config = dict(
    model='image flow-matching model',
    train_examples=90422,
    horizontal_flip=True,
    arch='dit',
    qk_norm=False,
    expert_mlp_ratio=0.5,
    positions='conv',
    muon_scale='spectral',
    nesterov=True,
    orthogonalizer='newton_schulz_5',
    gradient_centralization=True,
    epochs=38.8,
    lr_schedule='cosine',
    adamw_weight_decay_other_params=0,
)
Rows from block 3 of a small image flow-matching model, named by matrix and row number. Rows with one number within an expert belong to one neuron, the router's apart. Each number is 200 + 40 x the weight over its row's rms, rounded and kept within 0 to 999. All counts start at 0.
Before each expert's rows are labels from the 100 images, of 14848 (inputs lightly noised), where the router gives the expert most weight on average: "patch colour" is the nearest of a few named colours to the mean colour under the peak. Only what is clearly more common there than usual is listed. The data: photos of plants and fungi (iNaturalist).
# router: router (model.blocks.3.mlp.router.weight, 32x256, trained with AdamW), inputs 128-255
# up: expert up (model.blocks.3.mlp.up, 32x128x256), inputs 128-255
# down: expert down (model.blocks.3.mlp.down, 32x256x128, transposed), outputs 128-255

# expert 31
patch colour: green
router.31,159,184,194,245,215,181,140,230,179,232,199,177,277,170,223,226,220,159,202,181,160,148,181,206,196,215,168,214,227,152,232,162,225,235,183,215,224,193,235,97,181,257,134,209,213,197,145,161,179,242,197,167,241,174,182,276,124,197,128,209,216,199,221,216,182,221,177,172,192,190,238,200,183,194,202,177,228,200,199,196,189,180,183,190,202,177,231,180,168,200,0,213,174,235,196,250,178,213,223,176,198,239,227,163,196,272,172,81,160,237,206,233,227,272,207,160,197,214,216,211,231,209,237,160,196,190,187,234
up.5,200,200,200,200,200,200,200,200,200,200,200,200,200,200,200,200,200,200,200,200,200,200,0,200,200,200,200,200,200,200,200,200,200,200,200,200,200,200,200,200,200,200,200,200,200,200,192,203,200,200,200,201,200,200,200,200,200,200,200,200,200,200,200,200,200,200,200,200,200,200,200,200,201,200,200,200,200,200,200,200,200,200,200,200,200,200,200,200,200,200,200,200,200,200,200,200,200,200,200,199,71,200,200,200,200,200,200,198,200,200,200,200,200,200,200,200,200,200,200,200,200,200,200,200,200,200,200,200
down.5,200,200,200,186,200,200,200,200,200,200,186,200,200,200,200,200,200,200,200,200,200,200,414,200,200,200,200,117,200,200,200,200,200,200,200,200,200,200,200,200,200,200,200,200,216,200,200,200,200,200,200,200,199,206,200,200,200,195,200,200,200,200,200,200,200,200,254,200,200,200,200,179,200,200,200,200,200,200,200,200,201,200,200,200,200,200,200,200,200,200,200,198,200,200,200,200,204,200,200,200,729,200,200,199,200,200,200,200,200,200,200,196,200,192,200,200,200,200,200,200,200,200,200,200,208,200,200,200

# expert 11
patch colour: grey
router.11,194,237,193,207,215,302,136,202,191,218,181,257,196,137,163,208,182,195,139,156,207,247,218,177,182,189,144,193,130,232,166,221,165,174,200,190,191,196,197,251,155,243,130,200,244,240,199,190,186,195,186,220,188,262,158,94,180,320,156,236,6,204,210,191,200,173,180,166,189,160,176,169,164,189,175,155,181,192,169,209,293,198,156,202,241,206,202,214,204,196,301,251,206,184,192,199,232,208,332,193,206,212,171,187,180,191,185,249,144,193,206,165,176,212,170,114,222,209,281,225,190,189,182,192,197,226,226,231
up.0,200,200,200,200,200,477,200,200,200,200,200,200,202,200,200,200,200,200,201,200,200,200,200,200,200,200,200,200,200,200,202,200,200,200,200,200,200,200,200,200,200,200,200,200,200,200,200,200,200,210,200,200,200,295,200,200,200,197,200,200,200,200,0,200,200,200,200,200,200,200,200,200,200,200,200,200,200,200,200,200,200,200,200,200,200,200,200,200,200,206,200,200,200,200,200,200,200,200,198,198,200,200,200,200,200,200,200,200,200,200,200,200,200,200,200,200,201,200,200,200,200,200,200,200,200,200,200,200
down.0,205,200,200,199,204,213,200,200,200,200,200,200,215,200,181,200,197,200,200,200,211,200,0,200,200,200,200,200,200,200,172,200,200,196,218,200,200,200,200,200,200,200,200,200,200,200,200,200,200,200,200,194,241,193,200,200,200,200,200,200,200,200,93,200,200,229,201,200,200,210,200,200,170,194,200,205,200,200,200,200,202,200,200,200,200,200,200,200,200,200,200,200,200,200,200,200,200,200,200,200,200,200,200,200,198,200,200,200,200,200,200,200,200,200,200,200,200,200,200,245,198,200,200,703,200,222,200,200

# expert 17
patch colour: white; pink
router.17,209,227,210,232,127,178,266,212,252,285,217,143,210,201,218,119,233,188,196,310,213,237,238,319,170,257,226,242,178,143,152,219,184,249,203,205,202,180,185,140,254,154,259,214,146,260,258,183,172,189,144,191,195,195,217,278,212,186,297,121,242,165,207,216,180,168,166,219,237,261,215,182,216,217,191,262,220,166,196,193,182,197,226,196,228,242,148,169,177,200,72,114,148,188,231,103,224,239,170,218,190,228,219,169,236,236,215,221,280,199,293,190,188,168,244,230,195,221,207,235,205,205,209,209,118,158,209,229
up.16,200,200,200,200,200,200,200,200,200,200,200,200,200,200,200,200,200,200,200,200,200,200,0,200,200,200,200,200,200,200,200,200,200,200,200,200,200,200,200,200,200,200,200,200,200,200,193,200,200,200,200,200,200,200,200,200,200,200,200,200,200,200,200,200,200,200,200,200,200,200,200,200,200,200,200,200,200,200,200,200,200,200,200,200,200,200,197,200,200,200,200,200,200,200,200,200,200,200,200,200,201,200,200,200,200,200,200,200,200,203,200,200,200,200,200,200,200,200,200,200,199,200,200,200,200,200,200,200
down.16,200,200,200,200,200,200,200,200,200,177,199,200,200,200,200,200,200,200,200,200,200,200,204,200,200,200,200,263,200,200,200,200,201,200,200,200,200,200,199,200,200,200,200,200,231,200,200,232,200,200,200,200,200,200,200,200,200,200,200,200,200,200,200,200,200,200,200,200,200,200,200,200,200,200,200,200,200,200,200,200,193,200,200,200,200,200,200,200,200,200,200,197,200,200,200,200,204,200,200,200,678,200,200,200,200,200,200,200,200,245,200,200,200,107,200,200,200,200,200,200,200,200,200,200,200,200,200,200

# expert 28
patch colour: grey
router.28,220,152,194,204,210,162,187,172,177,204,176,217,263,225,265,175,216,206,199,202,223,151,199,201,231,154,195,243,206,165,179,309,206,218,201,236,214,169,250,223,174,201,178,205,202,181,140,218,234,237,238,167,215,158,206,270,153,216,132,178,207,227,222,242,241,183,156,185,141,220,180,210,194,197,197,188,213,190,270,246,311,184,174,220,219,190,174,165,203,164,64,217,378,249,168,178,222,212,228,204,246,225,216,209,194,196,173,110,221,286,188,262,214,236,134,201,211,206,182,265,195,214,258,223,145,173,176,162
up.25,200,200,200,200,254,200,200,202,200,200,200,200,198,200,200,200,223,200,200,200,200,200,219,200,200,200,200,200,200,200,200,190,200,200,199,200,200,200,200,200,200,200,200,200,200,200,197,200,200,0,200,200,200,200,200,200,200,200,200,200,200,200,200,200,200,200,200,200,200,200,200,200,200,200,200,200,200,200,200,199,342,301,200,200,200,200,200,206,200,200,200,256,200,200,200,200,200,200,241,111,200,200,200,200,200,200,200,200,200,200,200,200,200,199,200,200,200,200,200,200,200,200,200,200,200,201,200,200
down.25,200,200,200,212,166,222,200,200,200,200,200,200,219,200,200,200,200,200,231,200,200,200,200,200,200,200,200,255,200,200,198,200,208,234,200,200,200,200,200,200,200,200,200,200,235,200,200,219,204,0,200,200,200,190,169,200,200,200,200,200,200,200,200,200,200,200,200,200,200,135,200,199,213,200,200,190,200,200,177,157,220,205,200,200,200,200,200,84,200,178,200,200,208,200,200,200,185,200,200,201,225,200,308,200,219,200,200,200,200,200,200,200,200,200,200,200,200,200,200,201,195,200,195,200,0,200,200,200

# expert 20
patch colour: black
router.20,196,178,249,173,183,167,185,186,251,206,230,235,214,276,253,290,174,242,178,201,205,185,111,259,187,162,192,249,195,165,157,180,194,176,214,172,212,156,253,216,165,231,215,260,180,199,92,186,239,190,174,158,174,134,198,190,173,175,180,166,236,204,234,222,214,122,132,152,220,231,293,262,239,247,133,193,138,237,191,233,194,166,192,247,172,172,209,158,192,216,60,174,206,181,159,165,252,149,185,232,257,187,201,206,206,206,178,137,167,150,191,211,168,235,178,141,240,156,210,217,143,222,307,164,155,148,238,226
up.12,200,200,200,84,186,200,200,181,200,200,206,200,200,200,200,200,200,200,376,200,200,200,195,200,200,200,200,200,200,200,200,200,200,200,200,200,200,200,200,200,200,200,200,200,389,200,200,200,199,210,200,199,199,200,200,200,200,189,200,200,200,200,200,200,200,200,199,200,200,200,200,200,285,200,200,200,200,200,200,200,200,195,200,200,200,200,200,198,200,200,200,200,200,200,200,200,200,200,108,200,200,200,200,200,146,200,200,200,200,200,200,200,200,200,200,200,201,200,200,200,200,200,200,204,200,200,200,200
down.12,200,200,200,200,200,200,200,200,200,200,200,200,200,200,200,200,161,200,0,200,200,200,200,200,200,200,200,200,200,195,198,200,200,200,200,200,200,200,155,200,200,200,200,200,200,200,200,131,200,348,200,200,200,200,316,200,200,200,200,200,200,200,200,200,200,200,200,200,200,200,200,200,199,200,200,198,200,200,200,200,200,200,200,200,200,200,200,200,200,363,200,149,200,200,204,200,200,200,200,200,200,200,175,133,323,200,200,200,200,200,200,160,200,200,200,200,203,200,200,205,200,200,200,201,200,200,200,200

# expert 23
patch colour: black
router.23,220,191,177,189,244,240,151,177,229,186,209,205,241,175,162,199,174,192,228,109,162,107,177,155,237,172,173,147,167,249,238,239,233,169,195,220,231,211,259,319,134,247,131,221,262,181,198,175,243,245,306,196,190,233,237,130,146,188,108,266,190,255,213,245,224,190,218,171,168,155,193,215,170,197,177,163,209,217,148,208,177,183,218,204,205,149,216,249,268,209,215,204,186,217,169,278,169,149,181,189,227,202,191,189,185,85,197,194,129,260,106,199,201,228,157,105,240,143,174,230,182,195,180,176,210,241,199,189
up.3,200,200,200,201,198,200,200,200,200,200,200,200,200,200,200,200,200,200,200,200,200,197,200,200,200,200,200,203,200,200,200,200,200,200,219,200,200,200,200,200,200,200,200,200,200,200,200,198,200,200,200,209,199,200,200,200,200,200,200,200,200,200,166,200,200,200,197,200,200,837,200,200,199,200,200,200,200,199,200,200,200,200,200,200,202,200,200,200,200,200,200,200,200,200,198,200,200,200,200,200,200,200,200,200,200,201,200,200,200,200,200,200,200,200,200,200,200,200,200,200,201,200,200,200,200,200,200,200
down.3,200,200,200,200,200,270,200,200,200,200,200,200,200,200,198,200,202,200,193,200,200,200,209,200,200,200,200,190,200,193,199,200,198,200,200,200,200,200,200,200,200,200,200,200,200,200,200,200,200,200,200,200,200,200,174,200,200,197,200,200,200,200,200,200,200,200,201,200,200,825,200,200,168,202,200,200,200,200,200,199,200,200,200,200,200,200,200,267,200,163,200,192,200,200,241,200,200,200,200,200,200,200,200,227,199,200,200,200,200,200,200,198,200,200,200,200,200,200,200,200,229,200,200,200,200,172,200,200

# expert 16
patch colour: brown
router.16,228,158,203,222,164,169,199,106,193,296,284,201,252,268,249,229,221,215,174,168,152,174,233,247,216,174,224,216,201,196,184,197,231,223,184,97,224,200,225,264,186,189,239,214,169,200,143,172,224,206,210,185,177,170,237,247,246,191,161,205,211,198,220,215,288,230,239,142,197,213,146,263,233,205,204,170,223,240,183,188,179,203,195,196,181,200,190,182,181,192,9,226,154,192,216,228,244,101,157,203,152,189,207,198,204,213,230,131,202,279,170,249,150,222,189,136,198,153,187,257,234,203,285,216,146,191,224,253
up.46,200,200,200,200,200,200,200,200,200,200,201,199,201,200,200,200,200,200,200,200,200,200,200,200,200,200,200,200,200,200,200,200,200,200,200,200,200,200,200,200,200,200,200,200,200,200,200,200,201,200,200,200,201,200,200,200,200,200,200,200,200,200,200,200,200,200,200,200,200,200,200,200,201,200,200,200,200,200,200,200,200,200,200,200,200,200,193,200,200,200,200,198,201,200,200,200,200,200,200,226,202,200,205,200,200,200,200,198,200,200,200,200,200,200,200,200,200,200,200,200,200,200,200,200,200,200,200,200
down.46,200,200,200,185,286,201,200,200,200,208,200,200,200,200,200,200,200,200,200,200,200,200,360,200,200,200,200,0,200,200,200,200,335,200,200,200,200,200,200,200,200,200,200,200,200,200,200,200,72,200,200,200,200,199,200,200,200,200,200,200,200,200,200,200,200,200,200,200,200,200,200,199,199,200,200,200,200,200,200,200,149,200,200,200,200,200,200,200,200,200,200,210,176,200,200,200,317,200,200,200,200,200,216,167,557,200,200,200,200,238,202,200,200,200,200,200,200,200,200,200,200,200,200,200,0,200,200,200

# expert 27
patch colour: white
router.27,206,210,191,235,255,304,139,189,176,210,235,184,209,207,205,247,203,187,204,151,187,143,206,131,233,210,188,180,294,258,205,199,221,203,213,248,204,202,197,288,134,263,175,216,317,228,176,166,202,196,162,225,196,237,116,240,162,211,61,262,189,240,232,181,194,168,185,162,210,171,208,194,184,218,201,198,206,260,178,206,232,205,145,204,237,215,169,240,166,227,273,276,184,213,196,236,227,252,237,198,237,216,208,193,163,224,232,221,121,167,114,212,196,275,204,218,220,259,264,194,211,191,165,171,246,228,215,205
up.2,200,200,200,200,200,200,200,200,200,200,200,200,200,200,200,200,200,200,200,200,200,200,200,200,200,200,200,200,200,200,200,200,200,200,200,200,200,200,200,200,200,200,200,200,200,200,200,200,200,200,200,200,201,200,200,200,200,200,200,200,200,200,200,200,200,200,200,200,200,199,200,200,198,200,200,200,200,204,200,200,200,200,200,200,200,200,200,200,200,200,200,203,200,200,199,200,200,200,200,201,200,200,198,200,200,200,200,200,200,200,200,200,200,200,200,200,200,200,200,200,200,200,200,200,199,201,200,200
down.2,253,200,200,203,200,201,200,200,200,200,200,200,204,200,204,200,197,200,202,200,200,200,200,200,200,200,200,209,200,113,201,200,201,179,200,200,200,200,200,200,200,200,200,200,200,200,200,200,200,202,200,208,200,200,217,200,200,200,200,200,200,149,200,200,200,200,196,200,200,188,200,199,200,216,200,227,200,200,200,210,200,200,200,200,200,200,200,200,200,208,200,200,200,200,243,200,200,200,200,200,200,200,200,199,201,200,200,200,200,200,200,200,195,177,200,200,200,200,200,200,195,200,200,200,200,211,200,200

# expert 22
patch colour: grey
router.22,198,205,213,240,203,137,176,230,228,171,192,185,215,215,283,191,227,173,181,161,153,146,223,186,240,208,157,238,182,180,205,281,261,262,242,273,236,170,208,188,210,212,168,197,188,218,206,216,219,148,213,162,199,194,199,209,190,206,189,129,219,181,207,195,196,154,213,197,194,210,197,183,231,209,198,193,181,182,180,188,250,184,213,205,190,162,177,185,165,205,27,253,171,213,210,179,250,243,153,243,159,195,192,142,218,176,153,100,190,323,244,182,222,253,169,154,191,204,179,281,230,206,253,203,45,171,177,201
up.17,200,200,200,200,194,200,200,200,200,200,203,200,80,200,200,200,199,200,200,200,200,200,200,200,200,200,200,205,200,200,200,200,200,200,202,200,200,200,200,200,200,200,200,200,194,200,200,230,200,203,200,200,200,227,200,200,200,230,200,200,200,200,482,200,200,200,200,200,200,200,200,200,189,200,200,200,200,199,200,196,200,200,200,200,200,200,200,200,200,323,201,199,200,200,319,200,200,200,200,200,200,200,592,200,200,200,200,200,200,200,200,201,200,202,200,200,200,200,200,200,200,200,200,200,200,196,200,200
down.17,200,200,200,191,199,203,200,200,200,192,200,200,217,200,200,200,200,200,52,200,200,200,193,200,200,200,200,204,200,326,200,200,210,200,200,200,200,200,200,200,200,200,200,200,200,200,198,240,200,200,200,200,200,146,216,200,200,212,200,200,200,200,230,200,200,219,200,200,200,200,200,202,242,200,200,200,200,200,194,193,200,200,200,200,212,200,200,193,200,200,200,190,200,200,200,200,56,200,200,206,184,200,131,200,176,200,200,200,200,174,200,55,407,200,200,200,207,200,200,222,200,200,202,200,412,200,200,200

# expert 24
patch colour: brown; black
router.24,167,214,190,194,150,143,168,176,202,171,233,235,199,177,248,275,266,165,186,184,197,223,232,183,215,189,157,255,168,223,201,159,234,263,237,135,242,201,238,207,201,193,256,173,145,208,132,207,295,174,205,171,221,220,227,142,191,200,189,151,206,203,165,257,197,183,236,167,172,230,205,246,206,240,199,199,212,138,189,208,254,177,234,203,152,199,140,126,194,182,92,175,128,221,200,153,232,197,129,180,163,233,196,177,212,220,182,90,224,327,241,237,202,243,195,158,223,230,204,255,198,185,127,175,115,209,142,186
up.12,200,200,200,200,200,200,200,247,200,200,200,221,200,200,200,200,197,200,200,200,200,200,200,200,200,200,200,201,200,200,200,200,200,200,200,200,200,200,200,200,200,200,200,200,224,200,200,194,205,200,200,212,200,200,200,200,200,201,200,200,200,200,200,200,200,200,200,200,200,200,200,200,200,200,200,200,200,200,200,200,200,200,200,200,200,200,200,200,200,200,200,200,200,200,200,200,200,200,200,175,200,200,200,200,200,200,200,200,200,188,200,200,200,200,200,200,203,200,200,200,200,198,200,200,200,200,200,200
down.12,200,200,200,200,200,200,200,203,200,200,200,200,269,200,221,200,200,200,508,200,200,200,177,200,200,200,200,195,200,110,200,200,307,200,202,200,200,200,200,200,200,200,200,200,200,200,200,203,231,200,200,200,197,200,200,200,200,261,200,200,200,201,200,200,200,198,215,200,200,200,200,363,200,200,200,186,200,200,200,200,334,200,200,200,257,200,200,200,200,192,200,212,200,200,200,200,227,200,200,387,155,200,200,202,200,200,200,200,200,264,200,206,200,200,200,200,200,200,200,173,202,200,200,200,200,200,200,200

# expert 30
patch colour: black
router.30,221,167,249,160,166,206,227,180,298,152,145,241,196,298,202,266,248,198,209,259,218,231,147,247,173,177,159,196,108,220,201,240,194,216,210,163,208,208,247,316,235,144,193,227,82,184,138,202,248,163,246,169,182,204,261,193,208,238,247,184,220,184,216,241,218,187,202,232,208,222,269,258,206,235,147,227,224,125,241,198,190,246,278,202,204,187,201,217,199,253,108,195,224,197,224,165,135,230,181,202,206,214,216,190,195,187,197,203,253,223,209,183,202,156,214,164,234,201,138,227,204,195,147,191,175,170,188,247
up.20,200,200,200,210,200,200,200,200,200,200,200,185,208,200,200,200,200,200,159,200,200,200,119,200,200,200,200,505,200,200,200,200,200,200,200,200,200,200,200,200,200,200,200,200,200,200,209,181,200,199,200,202,200,200,200,200,200,200,200,200,200,200,231,200,200,200,200,200,200,196,200,200,200,193,200,200,200,200,200,200,300,200,200,200,200,200,196,200,200,200,200,147,200,200,200,200,200,201,200,200,200,200,200,36,234,200,200,200,200,697,200,200,200,200,200,200,200,200,200,200,194,201,198,200,200,201,200,200
down.20,200,200,200,200,200,200,200,185,200,207,196,200,200,200,200,200,200,200,202,200,200,200,282,200,200,200,200,396,200,198,200,137,188,200,200,200,200,200,236,200,200,200,200,200,206,200,200,188,157,270,200,200,200,200,180,200,200,200,200,200,200,200,200,200,200,200,688,200,200,200,200,200,202,200,200,200,200,200,200,200,182,200,200,200,200,200,200,200,200,200,200,200,171,200,200,200,163,200,200,200,189,200,200,0,200,200,200,200,200,293,200,200,200,201,200,200,200,200,200,200,200,200,194,200,200,200,200,200

# expert 5
patch colour: grey
router.5,152,179,188,279,217,143,185,177,172,99,221,204,245,157,220,206,188,245,175,179,140,129,185,151,208,177,178,263,218,168,206,225,216,268,187,189,184,207,184,203,185,255,227,132,151,202,256,223,250,179,232,191,203,209,194,225,188,229,163,203,226,220,195,238,244,169,229,141,176,257,228,166,227,222,236,150,268,193,220,202,214,182,197,238,217,191,137,208,144,161,95,237,152,265,188,249,182,210,158,177,268,184,194,164,188,162,185,72,155,264,170,216,214,224,153,220,203,184,188,241,182,198,273,197,75,151,235,177
up.27,200,200,200,209,202,200,199,200,200,200,195,200,195,200,201,204,200,200,200,200,200,200,200,200,200,200,200,200,200,200,200,200,200,201,184,200,200,200,200,200,200,200,200,200,200,200,221,200,230,200,200,200,200,200,200,200,200,220,200,200,200,200,200,200,200,200,200,200,200,200,200,200,206,200,200,200,200,198,200,227,200,200,200,0,200,200,239,200,200,200,200,200,200,200,198,200,200,197,209,201,196,200,158,200,200,200,200,200,200,200,200,200,200,200,200,200,265,200,200,200,196,200,200,159,200,200,200,200
down.27,200,200,200,201,56,200,200,200,200,177,200,200,200,200,200,200,200,200,371,200,200,200,200,200,200,200,200,200,200,381,141,200,224,200,200,200,200,200,200,200,200,200,200,200,244,200,200,200,209,162,200,200,165,101,229,200,200,204,200,200,200,200,199,200,200,200,225,200,200,202,200,200,200,200,200,200,200,200,200,200,255,200,200,200,200,200,200,200,200,171,200,160,200,200,200,200,177,200,200,127,200,200,200,200,20,200,200,200,200,201,200,200,387,200,200,200,200,200,200,200,200,200,200,200,200,200,200,200

# expert 7
patch colour: pink
router.7,157,235,224,215,211,210,213,191,178,251,211,122,210,154,166,133,190,213,171,252,236,232,204,198,171,224,305,197,165,184,121,170,200,227,186,202,191,205,149,119,236,168,228,234,173,263,203,197,310,212,148,216,217,237,180,229,168,238,263,192,208,137,219,179,197,197,211,234,223,208,220,249,197,217,173,206,211,138,268,240,211,212,203,193,219,187,209,212,241,202,182,145,169,175,193,115,290,219,177,174,159,189,277,140,236,193,129,174,261,208,218,147,226,199,212,217,127,171,218,220,209,154,172,195,105,184,176,97
up.7,200,200,200,200,199,200,200,200,200,200,200,200,200,200,200,200,200,200,200,200,200,200,200,200,200,200,200,127,200,200,200,200,200,200,196,200,200,200,200,200,200,200,200,200,200,200,0,200,200,200,200,200,200,200,200,200,200,200,200,200,200,200,200,200,200,200,200,200,200,200,200,200,200,200,200,200,200,200,200,200,200,200,200,200,200,200,200,200,200,200,200,200,200,200,200,200,200,200,200,200,201,200,200,202,200,200,200,200,200,198,200,200,200,200,200,200,202,200,200,200,200,200,200,200,200,200,200,200
down.7,200,200,200,200,200,200,200,200,200,0,200,200,200,200,200,200,200,200,200,200,200,200,200,200,200,200,192,201,200,200,195,200,200,200,200,200,200,200,202,200,200,200,200,200,200,200,200,200,214,200,200,200,200,200,200,200,200,189,200,200,200,200,201,200,200,200,200,200,200,200,200,236,200,200,200,200,200,200,200,200,0,200,200,200,201,200,200,200,200,200,200,197,200,200,200,200,245,200,200,200,199,200,202,216,201,200,200,200,200,200,200,197,200,200,200,200,141,200,200,199,200,200,200,200,200,200,200,200

# expert 13
patch colour: grey
router.13,264,196,144,189,222,169,132,215,225,188,240,210,261,179,271,182,266,179,186,141,93,137,171,198,246,233,170,241,252,196,291,191,237,176,207,109,267,262,183,185,184,217,148,172,185,268,183,169,236,145,204,194,202,190,219,169,150,209,159,219,199,226,196,232,233,161,204,119,180,167,222,160,207,185,227,215,255,186,150,163,155,208,178,194,185,166,173,171,208,144,51,203,146,192,212,240,199,178,151,182,215,205,156,186,193,176,187,103,152,289,241,190,195,230,221,219,216,157,196,186,186,172,249,193,142,151,254,212
up.11,200,200,200,199,200,200,200,206,200,199,200,198,200,200,200,200,345,200,200,200,200,199,0,200,200,200,200,200,200,200,197,200,200,200,204,200,200,200,200,200,200,200,200,200,201,200,200,200,198,213,200,200,201,430,200,200,200,200,200,200,200,200,201,200,200,200,200,200,200,200,200,200,200,200,200,200,200,200,200,200,15,200,200,200,200,200,200,200,200,200,201,200,199,200,200,200,200,200,200,190,200,200,200,200,200,200,200,199,200,264,200,200,200,200,200,200,200,200,200,200,200,201,196,200,200,198,200,200
down.11,201,200,200,225,200,200,200,200,200,227,201,200,222,200,196,200,200,200,200,200,200,200,50,200,200,200,200,221,200,198,200,200,200,200,200,200,200,200,190,200,200,200,200,200,200,200,200,200,200,201,200,200,203,200,200,200,200,0,200,200,200,200,272,200,200,200,204,200,200,200,200,164,0,200,200,200,200,200,213,200,200,200,200,200,200,200,200,211,200,200,200,0,200,200,200,200,139,200,200,200,200,200,245,200,200,200,200,200,200,200,201,136,200,200,200,200,194,200,200,200,195,200,201,200,200,200,200,200

# expert 19
patch colour: black
router.19,170,204,184,186,173,151,175,158,257,290,199,200,211,297,257,238,197,162,194,207,142,170,114,257,182,184,191,234,164,123,145,320,187,221,200,123,229,188,262,206,191,201,228,221,162,175,120,223,206,173,172,180,191,187,185,174,162,183,210,174,174,170,208,215,185,192,147,163,197,277,257,221,227,195,143,204,264,218,214,185,187,197,171,218,188,221,233,171,171,160,64,252,136,238,212,176,243,99,164,232,270,219,234,184,205,192,187,189,182,394,204,209,170,214,230,191,232,208,215,244,187,176,205,210,215,171,169,230
up.20,200,200,200,200,200,200,200,200,200,0,200,200,200,200,200,200,200,200,200,200,200,200,227,200,200,200,200,197,200,200,200,200,200,200,200,200,200,200,200,200,200,200,200,200,200,200,311,200,200,200,200,200,200,200,200,200,200,200,200,200,200,200,200,200,200,200,200,200,200,200,200,200,200,200,200,200,200,200,200,200,200,200,200,200,200,200,209,200,200,200,200,200,200,200,200,200,200,200,200,200,203,200,200,200,200,200,200,200,200,200,200,200,200,200,200,200,200,200,200,200,200,200,200,200,200,200,200,200
down.20,200,200,200,200,200,200,200,164,200,709,200,200,200,200,200,200,200,200,200,200,200,200,306,200,200,200,200,232,200,200,200,200,215,200,200,200,200,200,21,200,200,200,200,200,200,200,200,200,200,201,200,200,200,200,200,200,200,200,200,200,200,200,200,200,200,200,200,200,200,200,200,200,200,200,200,200,200,200,200,200,222,200,200,200,200,200,200,200,200,200,200,146,200,200,200,200,356,200,200,200,200,200,200,200,201,200,200,200,200,390,200,200,200,241,200,200,200,200,200,200,200,200,200,200,204,200,200,200

# expert 12
patch colour: pink
router.12,208,121,220,195,188,196,154,204,168,200,181,292,172,157,132,151,210,199,283,157,179,217,192,186,196,235,217,183,196,205,199,209,183,210,178,193,217,210,171,141,211,211,191,263,194,190,208,189,183,176,196,170,193,200,217,201,191,217,240,173,212,192,185,157,217,198,208,224,278,175,184,183,186,184,174,176,224,204,154,203,184,207,271,216,185,207,221,189,175,224,204,167,219,174,197,149,207,198,253,175,186,189,164,139,199,200,211,223,248,166,309,145,226,208,221,230,228,213,323,205,202,249,143,198,201,186,200,176
up.6,200,200,200,200,84,200,200,200,200,200,200,200,201,200,200,200,200,200,261,200,200,200,199,200,200,200,200,200,200,200,200,200,200,200,200,200,200,200,200,200,200,200,200,200,199,200,200,200,191,200,200,200,205,200,200,200,200,42,200,200,200,200,200,200,200,200,200,200,200,200,200,200,200,200,200,200,200,200,200,200,200,200,200,200,200,200,200,200,200,200,200,200,200,200,200,200,200,200,200,200,200,200,0,200,200,200,200,200,200,200,200,200,200,200,200,200,0,200,200,200,200,200,200,200,200,200,200,200
down.6,200,200,200,201,200,200,200,200,200,234,200,200,260,200,245,200,200,200,462,200,200,200,161,200,200,200,200,123,200,200,200,200,200,200,200,200,200,200,206,200,200,200,200,200,200,200,200,200,68,189,200,200,188,200,195,200,200,202,200,200,200,200,200,200,200,200,200,200,200,200,200,200,206,200,200,200,200,200,234,200,200,200,200,200,200,200,200,203,200,200,200,64,200,200,200,200,236,200,200,200,200,200,130,197,208,200,200,200,200,200,200,201,200,209,200,200,200,200,200,200,200,200,218,200,258,200,200,200